Weights of a small image captioner: batches of 128.
Rows from block 2 of the image encoder, named by matrix and row number. Each number is 500 + 40 x the weight over the matrix's rms, rounded and kept within 0 to 999. All counts start at 0. Numbers have three digits each.
# proj: attention output (encoder.blocks.2.attn.proj.weight, 192x192), inputs 0-38
proj.0:508484544423498481503503562493403498466459471544539512527475485490535479445557468492555565493517420454491455526529492
proj.1:498521528439473540449567564500545547483478438523514582513398510474549474437508519450513494502498428521509532508534542
proj.2:516486578473500553531504499465564466465474514522486498485483518560503525536506507528558484420507472453472535489561489
proj.3:504452481438541479507496521522492527490517556465499447527436499536466439460554554483461531531545491547572487503530511
proj.4:491502535430550459382519404443490574478501466522497472429440589511510448526562566543538460428445454497490530512546480
proj.5:495525505571489517476508453462545473532409569587476520490515538483522521523461441551451540473428511463482531467519530
proj.6:531536481561506471571474484499510499558512521584547480484461477505556570515467456509545447483462529426497451464500457
proj.7:525480552475600569505481526533463518533476508528586435501484531483555478438498510401431543534526528518533516470509549
proj.8:508476454518454493509508471513454500543533465558572530518491481570493517530527486529500511565486546458495543456462553
proj.9:522508500510474556448499543472533467513482495586548506428518427552506543499493484522530489489496461509412436522476493
proj.10:477503484563469471456470510502487574517495544538449494504489408478498585493565491559468515512522521536508522587565511
proj.11:460504456517478452508506507556516513501489456453515466559533533478506563483497499460518542495480511551491549555438592
proj.12:508538521408448528535427443476490507535449526504502446517482541497465511475432447517520518479518444453487446538505480
proj.13:556460459516490466550524496493510539565528519538483487508580545517512520461509516499467489447576505520484537446524532
proj.14:471602509495473474512521486495491464520543506503459477510512518588531483560529476468450530523485597520527573556556488
proj.15:478565428524497511521484476533463595520499487506495473510497601464422503557518507476520501570554434522512513513427571
proj.16:516486504463515527491454472495612481481509476494525454510495508560509512438456515535527584472502524554543489447513591
proj.17:494506555535553537542492461485492514513438505516484483588421531543486442491535449552515516501466411479473535543520568
proj.18:528488565464543500487484500532495544508480422447547548481504490544467482472505536450483462542550489512557499512502563
proj.19:477559478573542483395514502474500483485443488603503511516438548513445530474538483463471535573557554505463591531449447
proj.20:489464535442479529484525520470509512556522488507500565462517479494458455489502475412480458485534497539463518505509476
proj.21:483479571518549547477527529467503496496493569454503545544477438522518506503499470509515545493521492522527460529506487
proj.22:520504482523519478527496591572461549500571463508509525426474504540417488427566497426470493459533540506478510520470432
proj.23:473442517468491480454530480507518442454535460505502580486504483538498453511506498483527473464504470543543451526524498
proj.24:480458516507472542462489445472525477483467534538546492486469544588558504603553502561498493461518473495566522499557547
proj.25:486480439543462478569539564464490370474432524524469575526489486451478432516534465398505567553510447494464491473433501
proj.26:464467503492500509508526534566564508506490491581501421439554501502587461469504518561495538554529483593495414485472518
proj.27:507467539445439454453516467514625533488473492552550425509514468526518523560461526481507440472522555566508553469500472
proj.28:534441510519414500519463426510552532472542488411475567511506451499535568483508572469490566464550437529527508522466498
proj.29:492513468526433521420584467560584477502467452564580481497501509460493495514618520454547539498561493414462516423492520
proj.30:535520486494483488483517505551570510544505510536486571495532517489492442542469612551484437469583543436503483510527487
proj.31:502493489531513491550490516535414500482478510486471468522483540525448497492492551459512467479473480540488534467537511
proj.32:440449494512501493565467535539481459479608481514492527523485435512464500530523502554541447481584490491473501492492428
proj.33:448544544485500498576564413420484470541464487455463469537531462519480545463567484472499528486545502519489483488477498
proj.34:496437540505499455419514491497532489480514474476481471502406447567545485488547448404476491471523504517503575497523513
proj.35:545496531489556459507512546471579517448556471460509500537506435569478526476505505517423516519526431479529523390528497
proj.36:557482487414490528471446551539495504494476484470545488444476526482504449507476526489489502518448517514497494485560555
proj.37:472481525485447531454478482575534453429478489486531469514463490514528521592494515423531503467498521503505505461509504
proj.38:517482556478527540541505527499460433524564524516519486485431492488439476510499472480544511490517457473430520481565469
proj.39:478483521436546552490510510526481503529562495481524426466508535498505469489466492546517475512515480481490473545515416
proj.40:587457563436498445452488489486543528473501424472539550571539492505479458457503527475520529507536433476503532450526505
proj.41:474486479442435487476483520433497570464504452415515563494472454483607474488460575492502471540473478412483467530526491
proj.42:481481540520515440555548467570453508510507421435512502485510517506539526529478487507462552572526407556454485435433492
proj.43:518493509492476543513459469504476480526434575580526497493467522591564503534546421498468462471503438449406497488575518
proj.44:524545519454553507586512469472512539500486462535534527577395523495522353549508520558559432501526458479474471537467437
proj.45:529508491530581438521497465544489532524507527530475555599491477455526480535489529438561485459508501537504514479456566
proj.46:511480552556432515510502481505470477566576455575549511525460551523522539498550478528446471567436559463588432494476501
proj.47:457552448391528581523434597483544482505497465450529473524440514470472455467520560472509465453444437479424505495533493
proj.48:495467563512456500452426521546539514460562467503553445474564511501513507516492465442509544524522472470506511476453480
proj.49:534508558469461473530538514447556485451587493539444524488487452497547533457444509563533503470549575424508494490503487
proj.50:446453517459495437448481455442493512552556545412504527512527460530529520508468428542464475521465483559520470539550491
proj.51:505501566555478492558451569517446542547470548507540491505512476534433515537450464505464508490517521509562518538537508
proj.52:475524566511472518411522496453493494489461550443485459540505511507514455512610447521484498457533459468446463581450506
proj.53:454504506533550529568531521510477548532535499480552468480492413497414469534493475580429485509567445475528491560510465
proj.54:468489468520551541496500457507519469499471511468534512488473397485559554521457504534508426519492471515464442548481541
proj.55:494536485483441533532475542464465501512507523448479416495511517391538542409513526526533566482459468421412476436472477
proj.56:539502447442450546478457457492509529472485532454493535488518484476445562459509469477495506508488472539523572389520492
proj.57:476509538541486545436465447507549483489486489456477461546489543527535536457487562504482520533550430531566531528530523
proj.58:524491533427536447471506515488466532549500530534452438494516410437464480442521470515510503531528478481486493486506530
proj.59:440487567488472462490502486528489505488538533542437472434512502481566572477543481507519479449460513478461479456418565
proj.60:427454438435579521574451498537442426520450562469470499518505537479489439487510558460474486503465515467468463421480463
proj.61:490508546523549540526557576536486552516503493567515420482452515511446605453592482531482464541492438475505509546523491
proj.62:449498514552459523517554498504508475432522533503477539498555517521501445506521516541486495480390514504552484511496509
proj.63:487452423427472556510474483501421521558500426497515530551525487506499462430518506595482481498444558464502540491488524
proj.64:428526428555576475459499436462511477467496579493488508543530558496544466489490494531512477481447553505505559507517532
proj.65:409488519457501489445494505498463465488517541514498510500509473511494543473573554538504542490593555482499510503541500
proj.66:476594550433522464506585437482446485432464528556491480559467489467494465579482475435507500533472596474475503468438495
proj.67:494481528476504494472535493489424499480537502476497475437509565486497545527500513436468603510528460437480492516426443
proj.68:517472455485468455529439537539489475501462527411514525480604512500525486449489560508453495528488536491458520499432422
proj.69:479453461492466481462563496537464478448447482458498475472486506510435512496535488533434504479508489458501443521455521
proj.70:519441440483547461575528484476448510500423497516549468507496527587513560490431441544481506525489563489474565464520426
proj.71:431513614401487507453445549490489507482518443537480527513504478545491543489532460478502482484509447472477502494508494
proj.72:534512527525493541585544500400476441515462467456529548495486562502545492526483425581463519461482480481483543573481512
proj.73:460494516490496500466453533516541490424522458518490525456432477527582533502576490515350530578465448455514492497543464
proj.74:522497573443553542457549418510446475430399456512486514557503427545512376483469497560448528488515497529525469539499551
proj.75:542560531487563494547519499537526411505488485541464517511481504492478472483487480464456501553452534543463515516500508
proj.76:540532459484480474509524503487513584516482515536500530458491541494444512534506489451492568460483520533536573552445482
proj.77:417581434586498468439400541542468390498514549552541534585537437461479465476521458507465600478496526507469507543526389
proj.78:483555485513489511543524568458493523527501525470520505511508553500521588537474493468472501534511476498476511528532474
proj.79:516507455550426498527530480479483473477515529502518505575475503512462455510556522472548452507439557574508474520480480
proj.80:538478494545554467445468424505505500526468457531476490527509478504468463421494513584564521585501523575555510596526505
proj.81:474589510499503521547590464476529522524476497472513576494544559566476486549484460454514448443549511468488469503451504
proj.82:478482497491472463481476513518509442470571562440539437503490588474457511476455508418439487510445503481487536464486477
proj.83:464484496474515560512479500464467453563496483462509478512497470426514458601515530495533508498535499475487474514467448
proj.84:500488521465546562552474475499478545492468479540569535534513505471526469468489514514498616491528427515464476478478431
proj.85:516472467443574448474494535506471564506548435397519494478510533457547532504581455471492515513552547560483488487505476
proj.86:436524437488436411443519468568550494580458541507536556509491536431533482539556519481508481530526528516466465573490524
proj.87:502458471539451481499465516542496510482511414485531426479450453490497523567574451521509455578492507517494523499518520
proj.88:527513514508517582496501523491453576544449469452508457465474523478490401522509544482499514459493505447489554524476492
proj.89:506541597444499506486594455535513564493456535475465453435442463519449440523575463448497540496485484488456528542461528
proj.90:436527528556458504502454494535519504475484538466496601511485499545501542454473558514527514483500456452526483505486469
proj.91:505510518528439432501522440552465541564488473426529485435535523528481488442511519523474528465443479565483430542486483
proj.92:437506467481514470584524506486530551593416576479507484507529524484480519508484552545512489503495579543496399482488439
proj.93:420499468538566467468521536505457562537520525557528483498476535534520450496512540472582432432478451510490447442514543
proj.94:501533435473522468491458494557516486458510509559436500451513520503513490490492512534515511534461509519493503493480565
proj.95:441518511546463504515430543502529471412539548527550471532453587503450525517474527481494505504512490483455530462490478
proj.96:478522478551496527569461522503564549528527517455512483478483528471421538526505462490506501504485504496551537457549490
proj.97:565492428577487495515391483493539515541564484501518601519546529543508443442461511475523425555468460497552508489533435
proj.98:513564467502412533511525484552541499485486515561556507469501507504491483472447506441476482529438534529556465519539575
proj.99:523418504487437483518492502481554513534509493439465541511489470471472481456511478416466535533506491568520494420427501
proj.100:464539564505518473470469461524486522528547525495516485543501538531426507525492529419474511501489515437493446465408407
proj.101:501564506538433511494562511512462538515539491525504522521450524524453466485469431479521528460504517524490477541494512
proj.102:530461499468450474461457505595530527492517543531548531537457485442440467513442480563481484492496491489514489500483482
proj.103:516447526524415533526495492530481494540506426434506472527492433505546531487525562489457538520480518510581481500459483
proj.104:583510541465421494547498483527544567514474490524530511479540517445483470543473523483575411520486483496524469516509447
proj.105:427485538517520490513475461478516545569463476498493454460466467569448481551535490524537393546506485457546569476574467
proj.106:512514457425504463493501557459546510414501567485503483388482535472461491563470479456452460499496453540480463484517507
proj.107:477541555524509542479454506545510528486423518522506542471474516538520565515531477483543513574523482545512405473484533
proj.108:518461540539551469555498512519512467599467479547589503434448443459477484500480570524494502512528575460484508527528497
proj.109:553515528542496527527536497524486520535499509508500524562439514512529575455438586583477563525479533467516535453427471
proj.110:522526433513486502548488570450488486540540541452515477470510511477559496431545477601507540480475464497492525608474551
proj.111:525497474436525566492440512492500537518514544557528493503489452559533546523466507547519490532510481533475507464447463
proj.112:464449471475522488621462507524526544519553526501570498525493487557574498464557519513548496514476461501513558508482499
proj.113:524486502442557510459461515514463502464492483509589506494504572459536477476468506511446424524500487520500484451572535
proj.114:464523497422504466504428518529503502488432499518570434513461466551483494486488509456516564537464505490579498458518492
proj.115:621543547500503467559509500482480517475462457501469480536515520492500476595601459557468517537526503487518481440545461
proj.116:487571530499542428495485527489523448508436526490502552588497430387434500526445437494496539520489470436481441483530493
proj.117:461564449513501524502545478512478524513472559483547500488558510522475441422517511525518541448457519521493476460526563
proj.118:508560563507522470499516491456489528515476451468610511540516459450512562506552464501462530494537478484583469511497487
proj.119:475498525503553485461506428490479508464547381522539450499431537514529486496499462532543490528519453552448486507507572
proj.120:535474454460442469458540545473518532473469465509507537480479508519497470500455521515464446463521510420538471478502445
proj.121:537442467500522518485541514478479523467522558537451518563548454555549550478512522526505483460413514522577559477477474
proj.122:484454473548490479526561482422483424495485553496483489520488469491534419486511506447518472427492593504482501521450481
proj.123:509498524484436544484486533492522475545489519460569557493465478490478492482471396546476578529525467517471515512481513
proj.124:488493446482518463540589473529583516481474481520455544445537546469476539481507508513530477514461482477505496504487463
proj.125:515485449436525496507487526522535419500485518467423490439445465490477572442516474465445567480544574461465501512515547
proj.126:529562503486504465477616448445511511529513602518442568537481502483436400510495496542512487472480516534511537509487478
proj.127:577443517565505502551469461463514482564490520505487495501526478475414462498416458541475579513497545558503504439412457
proj.128:427546473502470548553603475489521524581503539496544455602549501483506539514447547433558520502495463420480525537422433
proj.129:594458464462459553565521482489521515428493580478478512476515426563522466509478507582426428459531477510506499535487499
proj.130:511478497535458424492517417600472563459449546547439442509520533519472502531522500498485456396512515483452434554529576
proj.131:488385469437569478574534527458464499446458504430464524496563470454565517500510449509473467445506470503526499463529530
proj.132:494477473522466493572499504553480524545513492494508469486590557500545508501498478494555475477455500488433532542520505
proj.133:527467441505486454508464525507530452505523496481420570514456469492465470562484474483537482567534407454526471462452526
proj.134:453487473563514467518504460475479463509472506486509504538485542549495538483514452466456543520490579475490497503447567
proj.135:489491496532517581452521506434455538465514578484542530430519523463498496499567489475501441474503518492498560478432536
proj.136:545544493518445507469521469441493525404512465452466489524481498483509479455428458584501549513483476456497508460546525
proj.137:526523532523451511509527399582445486456526491490518517552511464509464497487533464444523501544534496474516496479473549
proj.138:550486486536429491409431506439498489520456567488442559501493469467435551531489599525459468403503518552502445487507464
proj.139:501452474424522515467499515538515507549454482471487549512525504554492422512456471550521423468561503480461483504460453
proj.140:544471572499554536480500506433475516577497469517522514541484512534424435497585513492536493487456512482498510482528444
proj.141:553556498398500525465500472461507471462482517492513487513484473434501506501517540458468529500518466526518504459559577
proj.142:476564483535450457395492513466481590502497455425457454558527484475568528520536442528494558500431486470553515577595533
proj.143:510451506528495454545506500479448495486519518532411456510624516533506535475505459540560448560472454519528467523504479
proj.144:583517492472476521474507466524538475435483538452480494461551540548513485536482557492460465465514525466517528514508513
proj.145:460488434511448500475475480500506508468525485484490494481463496464548432529499480515480506498501478511561497495588527
proj.146:444535501476544516512607531558529479528493549492459505536459487435490469500539552552555449429461511518495530459474536
proj.147:439479493512507495521486529471431499554553442459464537475537521480522484500510524529474466484487476526556522426572466
proj.148:590529483440487535506528520534503471458503549536526509512502531537502416465510535428512466499575416514597522391557478
proj.149:446435516445533443534492531462497507508402470460505541506523559518507503470517542502487475519474544510511523471530436
proj.150:464487528592560496541489533481488512513535505453489489491503454506497455516497455470498457569524481463511508516549536
proj.151:511483556552485482516516522476583501526466435498541492505485504583542497560520499447509485456508452499465504503479522
proj.152:484509501482542464566481484458460495445536511536527509460495514463563490513478509430556490521528495498533496502573503
proj.153:519518468531545514466445453491566474449530485499552445489455455512456541526514491536596445500504446496508463508466566
proj.154:498502435542494466364531479451493474509490566510503472474519543503492523507549542446467467426544529513419519502476511
proj.155:523459544507531531526526508457545488500498557413549512479513536572427503462441491462500519500419512491494485495527503
proj.156:532540509552544501453491502532478508508447482529488496469528478498524544484491478511535528488513492519530511579518549
proj.157:474494554510483471556480505526494554525491503463480501500456523474491497471495530489449562509477471522499507509491531
proj.158:527543522536491426555475496465536466494439458480484509564500531454483560488548461459480493548490463530471506551491518
proj.159:516452544463496481534519530519481449569585514564521430457434516518499493578532496490516498450423571507520453488507416
proj.160:487513510468485512497431553422472536507425466483454517482560530509485447424455561457456570512537485483586450553544487
proj.161:484472465488573513554559523470410513532463434496443443515500599525475480477584463507508502513536496568512468497493490
proj.162:515535511495527520494567502572412556488513549511481443456520517520456567440489525388564524547540509517490559497552553
proj.163:436469453471475502536446498446505462487439561498477509443489491546589467519518414511497533515468487528552502449522543
proj.164:518558427528429547511498477529478551514476609461498534525512468449475452508504430507534471464488493503505444572503488
proj.165:481528489507501451459499448519489544441529494464479535491511574472466500500504537514530398494517468499545562571454555
proj.166:468435523466484483578499446494461490503540511518546532488420507466533556539500545478518478490531468398529483461577462
proj.167:442505449484537531555530513515537546533508445541452421405488462435506517449531508507531499537431468512470510512528525
proj.168:494455536544457514519526510456445444528511495520480556552515443433469449458468459537477483547494506429498533510487520
proj.169:477470546458455482573516491530533470466461427519477492485456505507519510579477455481532482502448485505464497560539516
proj.170:488534527503474542458483591512559568475525473522501528519504448522536495445472493523467506455483495477475519422443433
proj.171:396495442480518503518480532469483423617404546447513548571467506451544458495519491489488487474560521525482499569518511
proj.172:508481506545487412483550417505501544476511535497534553478514500462498511458528477470472453500487446481508525542491462
proj.173:514526483538424485493515555553466504530463494484492603552456484539460543502515467518467514483511448558516505521525473
proj.174:547551421517488542523498507519518445486512500430521502467499457536519516519480528458551555518503531470546496534414568
proj.175:558494522525447544496591491480525435545478565490530517484522480496479517468596498474460523469475495476468511454527488
proj.176:452451501492459477604540447498415505557524471534519428456486500526564477517541463452520479493522519497467506488511522
proj.177:469485495496477502545390522465483573469518481466565527505555474462473493479433484495499523503515548400530527517457557
proj.178:448423509498509529487546514488555548534498520499486518479531441537534556483512489499474534512533518509481500549456457
proj.179:513485537521481529458465564508496456474471487438556510474509493436490595495533520542433465507556547504501497500514500
proj.180:494510503456563494467484543488530436464541539523526530541511534514472527472527573473504484501452474514465511484550533
proj.181:466530482473522485542503473475495548467506460542480553414487501575514558494448432562459473541455497561513447544526564
proj.182:516444491492499583484497476510548594470506477479535445570541398519509532511536506442577583445502480506414540529527523
proj.183:530442466486408543571501529437504462585467497549566577508458511484474503472446503519458452470500555496504575461529499
proj.184:437559476445500543523508559464409493552505512509525388490483488572506534503508473549441509530488462479475468512562545
proj.185:485474546465504467463506486460437433566486496599447503574471506441555458501471458522507496536542480458485451450491547
proj.186:452499461478465516517481423520516506490460494518549537524480545499485435519459487515507440559503463470456381517487545
proj.187:578489529491549542537444478446618490584550483533579559522468436487470535530447582512482415435518529435451538482458579
proj.188:488529457491527554528478486517494475466472463510535512582576585423475507494498526538496503485504477525516550561432521
proj.189:489498485508411481514481465522455484484434439465493481496484505486475480497515520496510505529535498516469528605451532
proj.190:518513594495494527549425458465511475574541492510497466458528478549551461540464525517557550462523446477480487482505447
proj.191:550488530481443536496531392497587439495497528481568538531443510508441485474505516508436474464534481578476531431509515