From a checkpoint of a small image captioner: encoder arch vit, decoder layers 6.
Rows from block 3 of the image encoder of a small image captioner, named by matrix and row number. Rows with one number within an expert belong to one neuron, the router's apart. Each number is 128 + 24 x the weight over its row's rms, rounded and kept within 0 to 255. All counts start at 0.
After each expert's rows are labels from the 100 images, of 14976, where the router gives the expert most weight on average: "patch colour" is the nearest of a few named colours to the mean colour under the peak. Only what is clearly more common there than usual is listed. The data: regions of photos with short descriptions (Visual Genome).
# router: router (encoder.blocks.3.mlp.router.weight, 8x192, trained with AdamW), inputs 0-95
# up: expert up (encoder.blocks.3.mlp.up, 8x96x192), inputs 0-95
# down: expert down (encoder.blocks.3.mlp.down, 8x192x96, transposed), outputs 0-95

# expert 2
router.2 [154 167 132 125 135 149 125 122 132 124 163 104 123 121 180 124 152 132 137 188 144 128  72 156 126 125 105 120  80 138  73 115 142 152 100 143 133 109 106 157 131 148 118 144 125 115 168 128 125 148  94 137  96 113  69 142  99 149 140 119  79 137 113 101  81 112 128 104 106 120 122 119 102 174  99 157 200 116 149 146 157 126  84 141 138 115 118 100 129 178 196 133 100  83  85 131]
up.0 [123 146 127 161 120 146 102 181 138 157 148 170 156 128 142 146 164 153 110 107 129 132 109 165 127 138 119 112 159  73 128 112 124  66  96 142 137  89 145 121 128 120 157 116 110 131 136 119  92 139 104 113 119  95 161 169 115 126 127 128 162 134 108 168 125 145 119 119 105 120 160 141 110  72 118 148  93 189 104 110  79 123 110 102 129 129 145 152  89 112  94 123 103 152 130 116]
down.0 [133 139  92 161 141 103 128 171  94 126 113  77 122 151  82 163 150 106  94 100 108 129 141 101  94 114 162 131 149  95 140 107 120  94 131  76 175 121 141 126 128 116  93 148 139 137 162 113 160 145 137 163 133 143 139 109 106 140 132 172 109 150 184 150 127 135 136  93 127 111 106 134 104 141 122 161 141 109 143 119  89 112 110 168 127 144  93 111 135 134 115 145 159 105 159 114]
up.1 [208 141 135 126 171 153 129 130 110 130 101 161 124 169 146  95  80 100 119 135 159 157 141 129 112 115 119  87 129  88 112 131 153 141 130 108 135 156 116 173 114  97 126 164 144 164 147 115 175 121  99 120 133 144 147 145 133 152 114 134  93 117 116 123 139 119 133  79 150 149 133 122 113 119 126 149 119 130 140  88 116 127 167 159 133 139 112 138 163 112 154  95 139 142 147 155]
down.1 [105 143 117 169  85 126 138 153 139 182 142 107 117 175 104 178 103 159  88 106 127 139 144 138 113 127 127  87 159 130 136 144 148 159 104 154 120 144 155 112 130 107 176 112 100 100 114 103 132 170 150 116 151 153 126  84 125  38 119 160 128 153  97 125 129 107 155 156 116 132 140 145 144 128 146 130 149 132 140 151 110  98 119 168 101 112 169 152 118 127 115 121 151 106 107 130]
patch colour: white

# expert 6
router.6 [162 113 150 134 136 134 156 131 109 120 119 133 121 150 119 108 132 129  83 135 116 133 105 166 129 115  74 129 125 118 137 155 102 112 114  91 147 104 128 134 116 111 120 142 111 134 131 174 121  95 120 155 155 134 108 150 144 127 122 187 158 119 152 113 102 121 124 137 129  63 152 128 113 112 134 171 124 116  87 162 136 100 180 137 157  97 144 140 138 146 147 101 135 141 142 125]
up.0 [122  62  80 141 107 168 167 123 112 142  84 155  98 121  80 131 122 138 157 181 109 160 123 121 138 152 183 126  97 124 155 127 108 128 136 131 119 132 129 110  97 131  96 124 114 113  88 181 128 142 132 105 110  86 124 123 141 154 145 155  65 134 101 165 148 104  91 138 128  72 131 146 123 109 107 127  71 135 147 123 109  98 148 172 136 151 137  80 122 155 131 145 107 113 163 109]
down.0 [128  98 118 111 161 154  93 170 137 121 152 116  87 141  69 116 102 165 125 150 111 134 109 116  98  97 103 133 161 105 110 148 117 145 145 102 133 145  88 134 157 136 148 154 132  91 110 129 136 104  99 121 133  87 136 105 112 159 193 101 126 140 145  99 166  93 112  77 129 126 160 135 109 121  94 138 110 127 134 157 155 136 129 145 137 147 116 143 155 121 132 111 113 106 135 147]
up.1 [153 143  93 134 159 160 141 138 131 131 132 151  93 132  93 153 138 124 120 158 127 157 123 108 155 113 168 183  89 167 126 155 110 119 142 144 110 127 149 137 112 105 149 158 118 158 101 158 142 134 166 115  93 137 157 141 147  84 119 129 151 144 123 134 113 128 101 166 136  75 116 106 191 146 127  91 175 164 129 142 108 130 118 128 145  93 105  96 136 116 162 113  82  65 129 110]
down.1 [116 129 125 128 141 109 141  74 111 142 103 142 133 109 135 134 151 148 141  79 100 120 116  88  93  87 110 134 181 130 124 143 139 122 140 171 101 126 121 146 180 118 166 149 126  55 134 166 147 127 151 111 165 147 119 129 123 151 167 129 155  78 127  98 127 132 151 141 159 114 165 105 137  71 127 121 129 141 162 140  99 117 158 136 110 109 123 198 103 105  88  87 117 110  92 101]
patch colour: green

# expert 1
router.1 [ 75 114 143 141 118 145 132 130 124 159 139 169 108 112 120 132  78 122 123 120 127 133 130 190 164 133 110 140 103 140 130 136 127 144 150  97 103 125 149 141 166 144 134 142 162 135 104 124 144 124 130 113 128 153 189 144 125 162 157  97 145 142  92 117 118 118 122 148 176  97 120 144 112 161 136 107 122 145 152 166 146 109 106 109  97 155 126 154  34 139 104 114 138 132 145  98]
up.0 [155 130 152 126 106 154  80 121 112  87 161 172 120 141 109 116  89 151 165 124 112 122 157 172  95 124 154 110 159 118 139 157 149 124 142 118 141 128  99 128 146 156  93 131 171 146 135 123 121 138  91 105 127  91 145  84 118 144 165 133 122  97 127 101 102 113 135  82 140 109 127 115 109 132 155 119 123 119  96 146  98 131 148 152 125 123 149 129 131 109 156 106 131  84  98 130]
down.0 [155 180 134 126 104 118 159 142 119 124 161 128 115  99 169 102  96 162 103 106 152 101  96 149 148 117 148  97 112 118 109 130 106 144 147 105 122  96 173 109 152 110 132 144 126 164 158 130  82 118  96 105 163 106  78 131 131 120 168  93 107 144  99 100 137 109 122 104 134 134 109 113 139 128 149 130 114 160 145 125  79 169 140 120  76 123 100 113 149 119 128 121 153 124 139 174]
up.1 [133 143 163 144  97 133 167 108 142 136 133 135 150 140 126 170 126 126 125 124 113 124  92 160 163  94 138 112 130 125 141  97 120 163 176 124 143 100 180 157 142 133 116  98 157 137 112 104 126 111  82 125 117 125 114 139 135  82 101 151 145 129 141  93 107  76 105  80 101 130 135 132 108 137 101 115 139 137 111 153 120 159 151 146 123 147 111 136 148 122 158  82 118 126 134 139]
down.1 [101 121  90 122 120 125  78 152 127  90 131 144 113 105 151 166 137 141 144 138 137 139 154 173  94 158 106 162 156 120 158 116 102  97 138 117 143  86 105 154 124 147 100 136 131 151  79 118 154 150 105 131 118 119 118 151 103  95 124 117 133 119 108 126 146 139 134 124 106 100 137  80  88 181 112 119  82 135 146 104 122 156 104 163 138 144 126 113 130 124 147 142 131 112 129 154]
patch colour: black

# expert 0
router.0 [131 153 114 154 175 100 150 114 135 111 131 146 115  89 182 107 125 110 137 108 100 120 122  81 114 167 113 116 135 153 140 117 116 166 145 175 133 151 108 146 135  73 132 174 106 143 141 114  96 144 134  83 131 149 113 110 130 130  82 115 117 124 125 142 148  96 107 143 132 135 103 121 109 163 149 135 144 129 114  67 111 129  82 138 148 119 120  86 112 146 110 139 112 102 157 112]
up.0 [124 128 157  78 121 130 106 121 134 117  95 129 127  99 160 114 136 122 116 109 105 132 106  99 126 148 162 146 127 100 105  87 133 157 117 110 105 122  73 142  69 101 140 123 170 140 126 151 161 186 108 157 120 156 167 107 139 140 146 112  74 115 150 127 131 126 137 116 103 158 176 126 135 109 107 145 127 146  79  86 118 127 123 126 108  69 141 137  98 131 128 132 135 105 101 122]
down.0 [111  95  92 154 167 115 152 171 143 154 121 131 136  87 177  91 123 138 116 174 153 135 134  99 100  82 130 111 132 195 137  97  94 111 126 118 131 125 105 132 109 152 116 166 120 134 116 105 148 140 106  86 114 118 108 115 118 108 128 166 141 141 145 123 118 107 149 127 125 100 116  98 145 152 166 107 107 140 123 163  73 119 117 148 107 119 167 123 114 144 122 134 141 107 115 115]
up.1 [113 111 123 100 130 109  87 109 129 141 165  95 157 150 107 161 128 116 127 156 141 187  99 136 142  98  90 125 100  71 109 123 131 167 128 103 116 110 121 166 131 138 176 106 150 133 137 106  95 131 123 123 151 134 130 104 121  74 126 111 135 139 146 121 160 190 157  75 148 108 103 151 111 133 108 109 143 142 151 160 132 152 149 144 113 150 141 137 112 124 127 133 100 134 104 153]
down.1 [139  67 157 136 192 173 140 107  96 116 138 144 170 156 141 146 111 122 122  82  96 125 112 123 156  94 110 166 107 116  83 176 123  95 104 119 147 155 184 127  84 148 147 111 101 158 137 127  95 170 137 131 158 120 167 120 144 153 114 138 122 115 115 115 136 110 145  98 136  97 138 128  95 102 137 115 115 110  87 145 127 162 120 128 144 141 161  93 114 149 133 156 148 120 152 162]
patch colour: pink; white

# expert 7
router.7 [126 143 125 134  90 126 109 118 144 166 125 150 128  97  85 122 120 152 150 114 132 144 150  98 116 160 130 156 143 118 158 167 141 124 175  83 114  97  93 133 103 192 168  91 133 106  67 150 128 149 135 144 137 101 167 134 182 128 145 137 123  81 102 112 134  87 150 146 144 130 144 115 131 135 138 123 111 103 134  97 175 163 125 140  98 160 189 113 132 143 127 114 117  84 155 145]
up.0 [ 98 120 135  94 153 131 126 134  86 135 163 147  98  85 116 118 138 133 145 140 124 179 152 122 134 141 147 142 119 125 131 108 146 135 138  96 126 159  96 101 153 164 175 131 131 117 125 163 158 139 150 152  81 138 147 158 138  95 117 125 117  90 125 105 116 102 139 137 146 120 116  85 117 101 126 119 152 149 107 128  99 137 120 121 110 136 136 146 125 105 156 136 156 111 151 116]
down.0 [136 206  90  73 124 108 113 141 126 122 133 158 153 114 167 119 151 172 125 149 145 146 121 152 141 120 139  93 107  92 140 165 109 115  82 125  98 122  86 131 156 151 103 167 131 144  86 114 157 131  91 131 115  99 123  97 201 148 131 131 101 101 115 125 145 139 156 159 128 127 172 115 131 158 120  76 116 124 102 134 127 150 145 130 127 126  81 114  84 148 103 110 143 105 148 129]
up.1 [116 149 115 126 150 106 152 135  65 108 134  73 147 137  86 132 105 128  97 119 126 130 134 168 143  89 129 143 124 143 177 146 121 173 138 120  99 135  95 154 150 146 153 141 137 153  95 134 115 130 127 156 109 166 153 143 103 141 125 154 150  93  98 159 155  90 120  96 153 135 128 147 136 135 138 155 130 150 136 131 128 142 115 102 111 141 122 117 151 110 136 144 144 139 119 152]
down.1 [138 142 201 165 122 106 110  98 159 142 125 127 120  95 129 115 125 152 165 146 158 108 155 150 132 127 138 154 162 149 164 159 110 115 129 127 129 164 102 144 138 171 113 119 184 146 113 131 143 107 145 117 141 103 142 144 133 161 110 152 153 115  88 190 116  82 118 112 132 133 136 168 141 108 110 138 139 139  99 169 138 110 150 174 115 151 108 151 123 126 111  93 131 142 147  87]
patch colour: red

# expert 4
router.4 [150 121 144 138 115 108 120 131 175 111  96 173 158 157 111 108 138  86  94 164  81 143 159 149 135 125 143 138 131 110 131 111 152 117 146 126 164 113 130 119 127 132 130 119 143 115 103 134 135 157 117 107 162 100 126 109  84 114 119 101 108 109 151 141 167 182  76 130 109 173 131 115 162 128  93 159 119 125 100 104 115 132 127 158 129 165 102 120 131 128  98 163  95 168 119 146]
up.0 [ 87 138 167 114 160 147 116 148 109  87 171  93 123 139 108 150 122 155 128 117  99 123 159 167 137 118 161 114 120 147 115  77 134 140 156  88 109 138 150 111 116 142  92 155 136 116 126 110 129 112 150 129  89 117  92 118  88 120 161 131 141 152 166 115 143 165 108 125 131 130 127  92 139 139 141 113 125 167  95  94 178  94 145 119 138 151 142  91 157 112 116 120 142 110 150  90]
down.0 [ 84 158 118 104  97 131 151 142  93 111 117 132  85  84 136 133 148  83 122 152 123  83 124 160  84 128 131 138 147 102 142 105  81 154 148 122  70 127 124 136  94 157 158  97 105 139 133 123 157  90 153 108 133 162 141  97 128  92 146 113 150 118  78 125 128  94 152 184 136 146 142 124 103 119 111 110 128 145 126 124 171 132 117 139 164 157 123 132  93 155 134  97 110  95 134 160]
up.1 [153 154 156  95  93 149 152 137  96 122 142 156  90 128 130  89 140 150 110 121 115 132 130 160 113 149 105 144 160 148 137 133 150 130 169 126 109 147  87 107 147 102 126 126 102 144 148 148 136 114 161 152 129  83  86 161 190 131  98 159 129 129 151 132 162 134 150 119 136 120 165 126 112 160  89 127  83 131 121 126  72 144 115 129 135 132 146  86 157 183 123  92 110 179 148 150]
down.1 [131 133 129  91 137 121 159 133 137 118 118 148  83 118 135 147 145 109 105 111 121 150 158 124 155 131  55 143  91 171 131 127 149 115 119 100 123 110 151 118  79 158 102 138 130 127  77 151 118 172 144 118 111 136 131 169  94 108 107  64 150 101 115 141  99 117 163 140 109  97 120 120 117 101 125 120 132  97 117 127 127 149 107 158 147 130 141 115 154 124  86 135 129 128 119  94]
patch colour: pink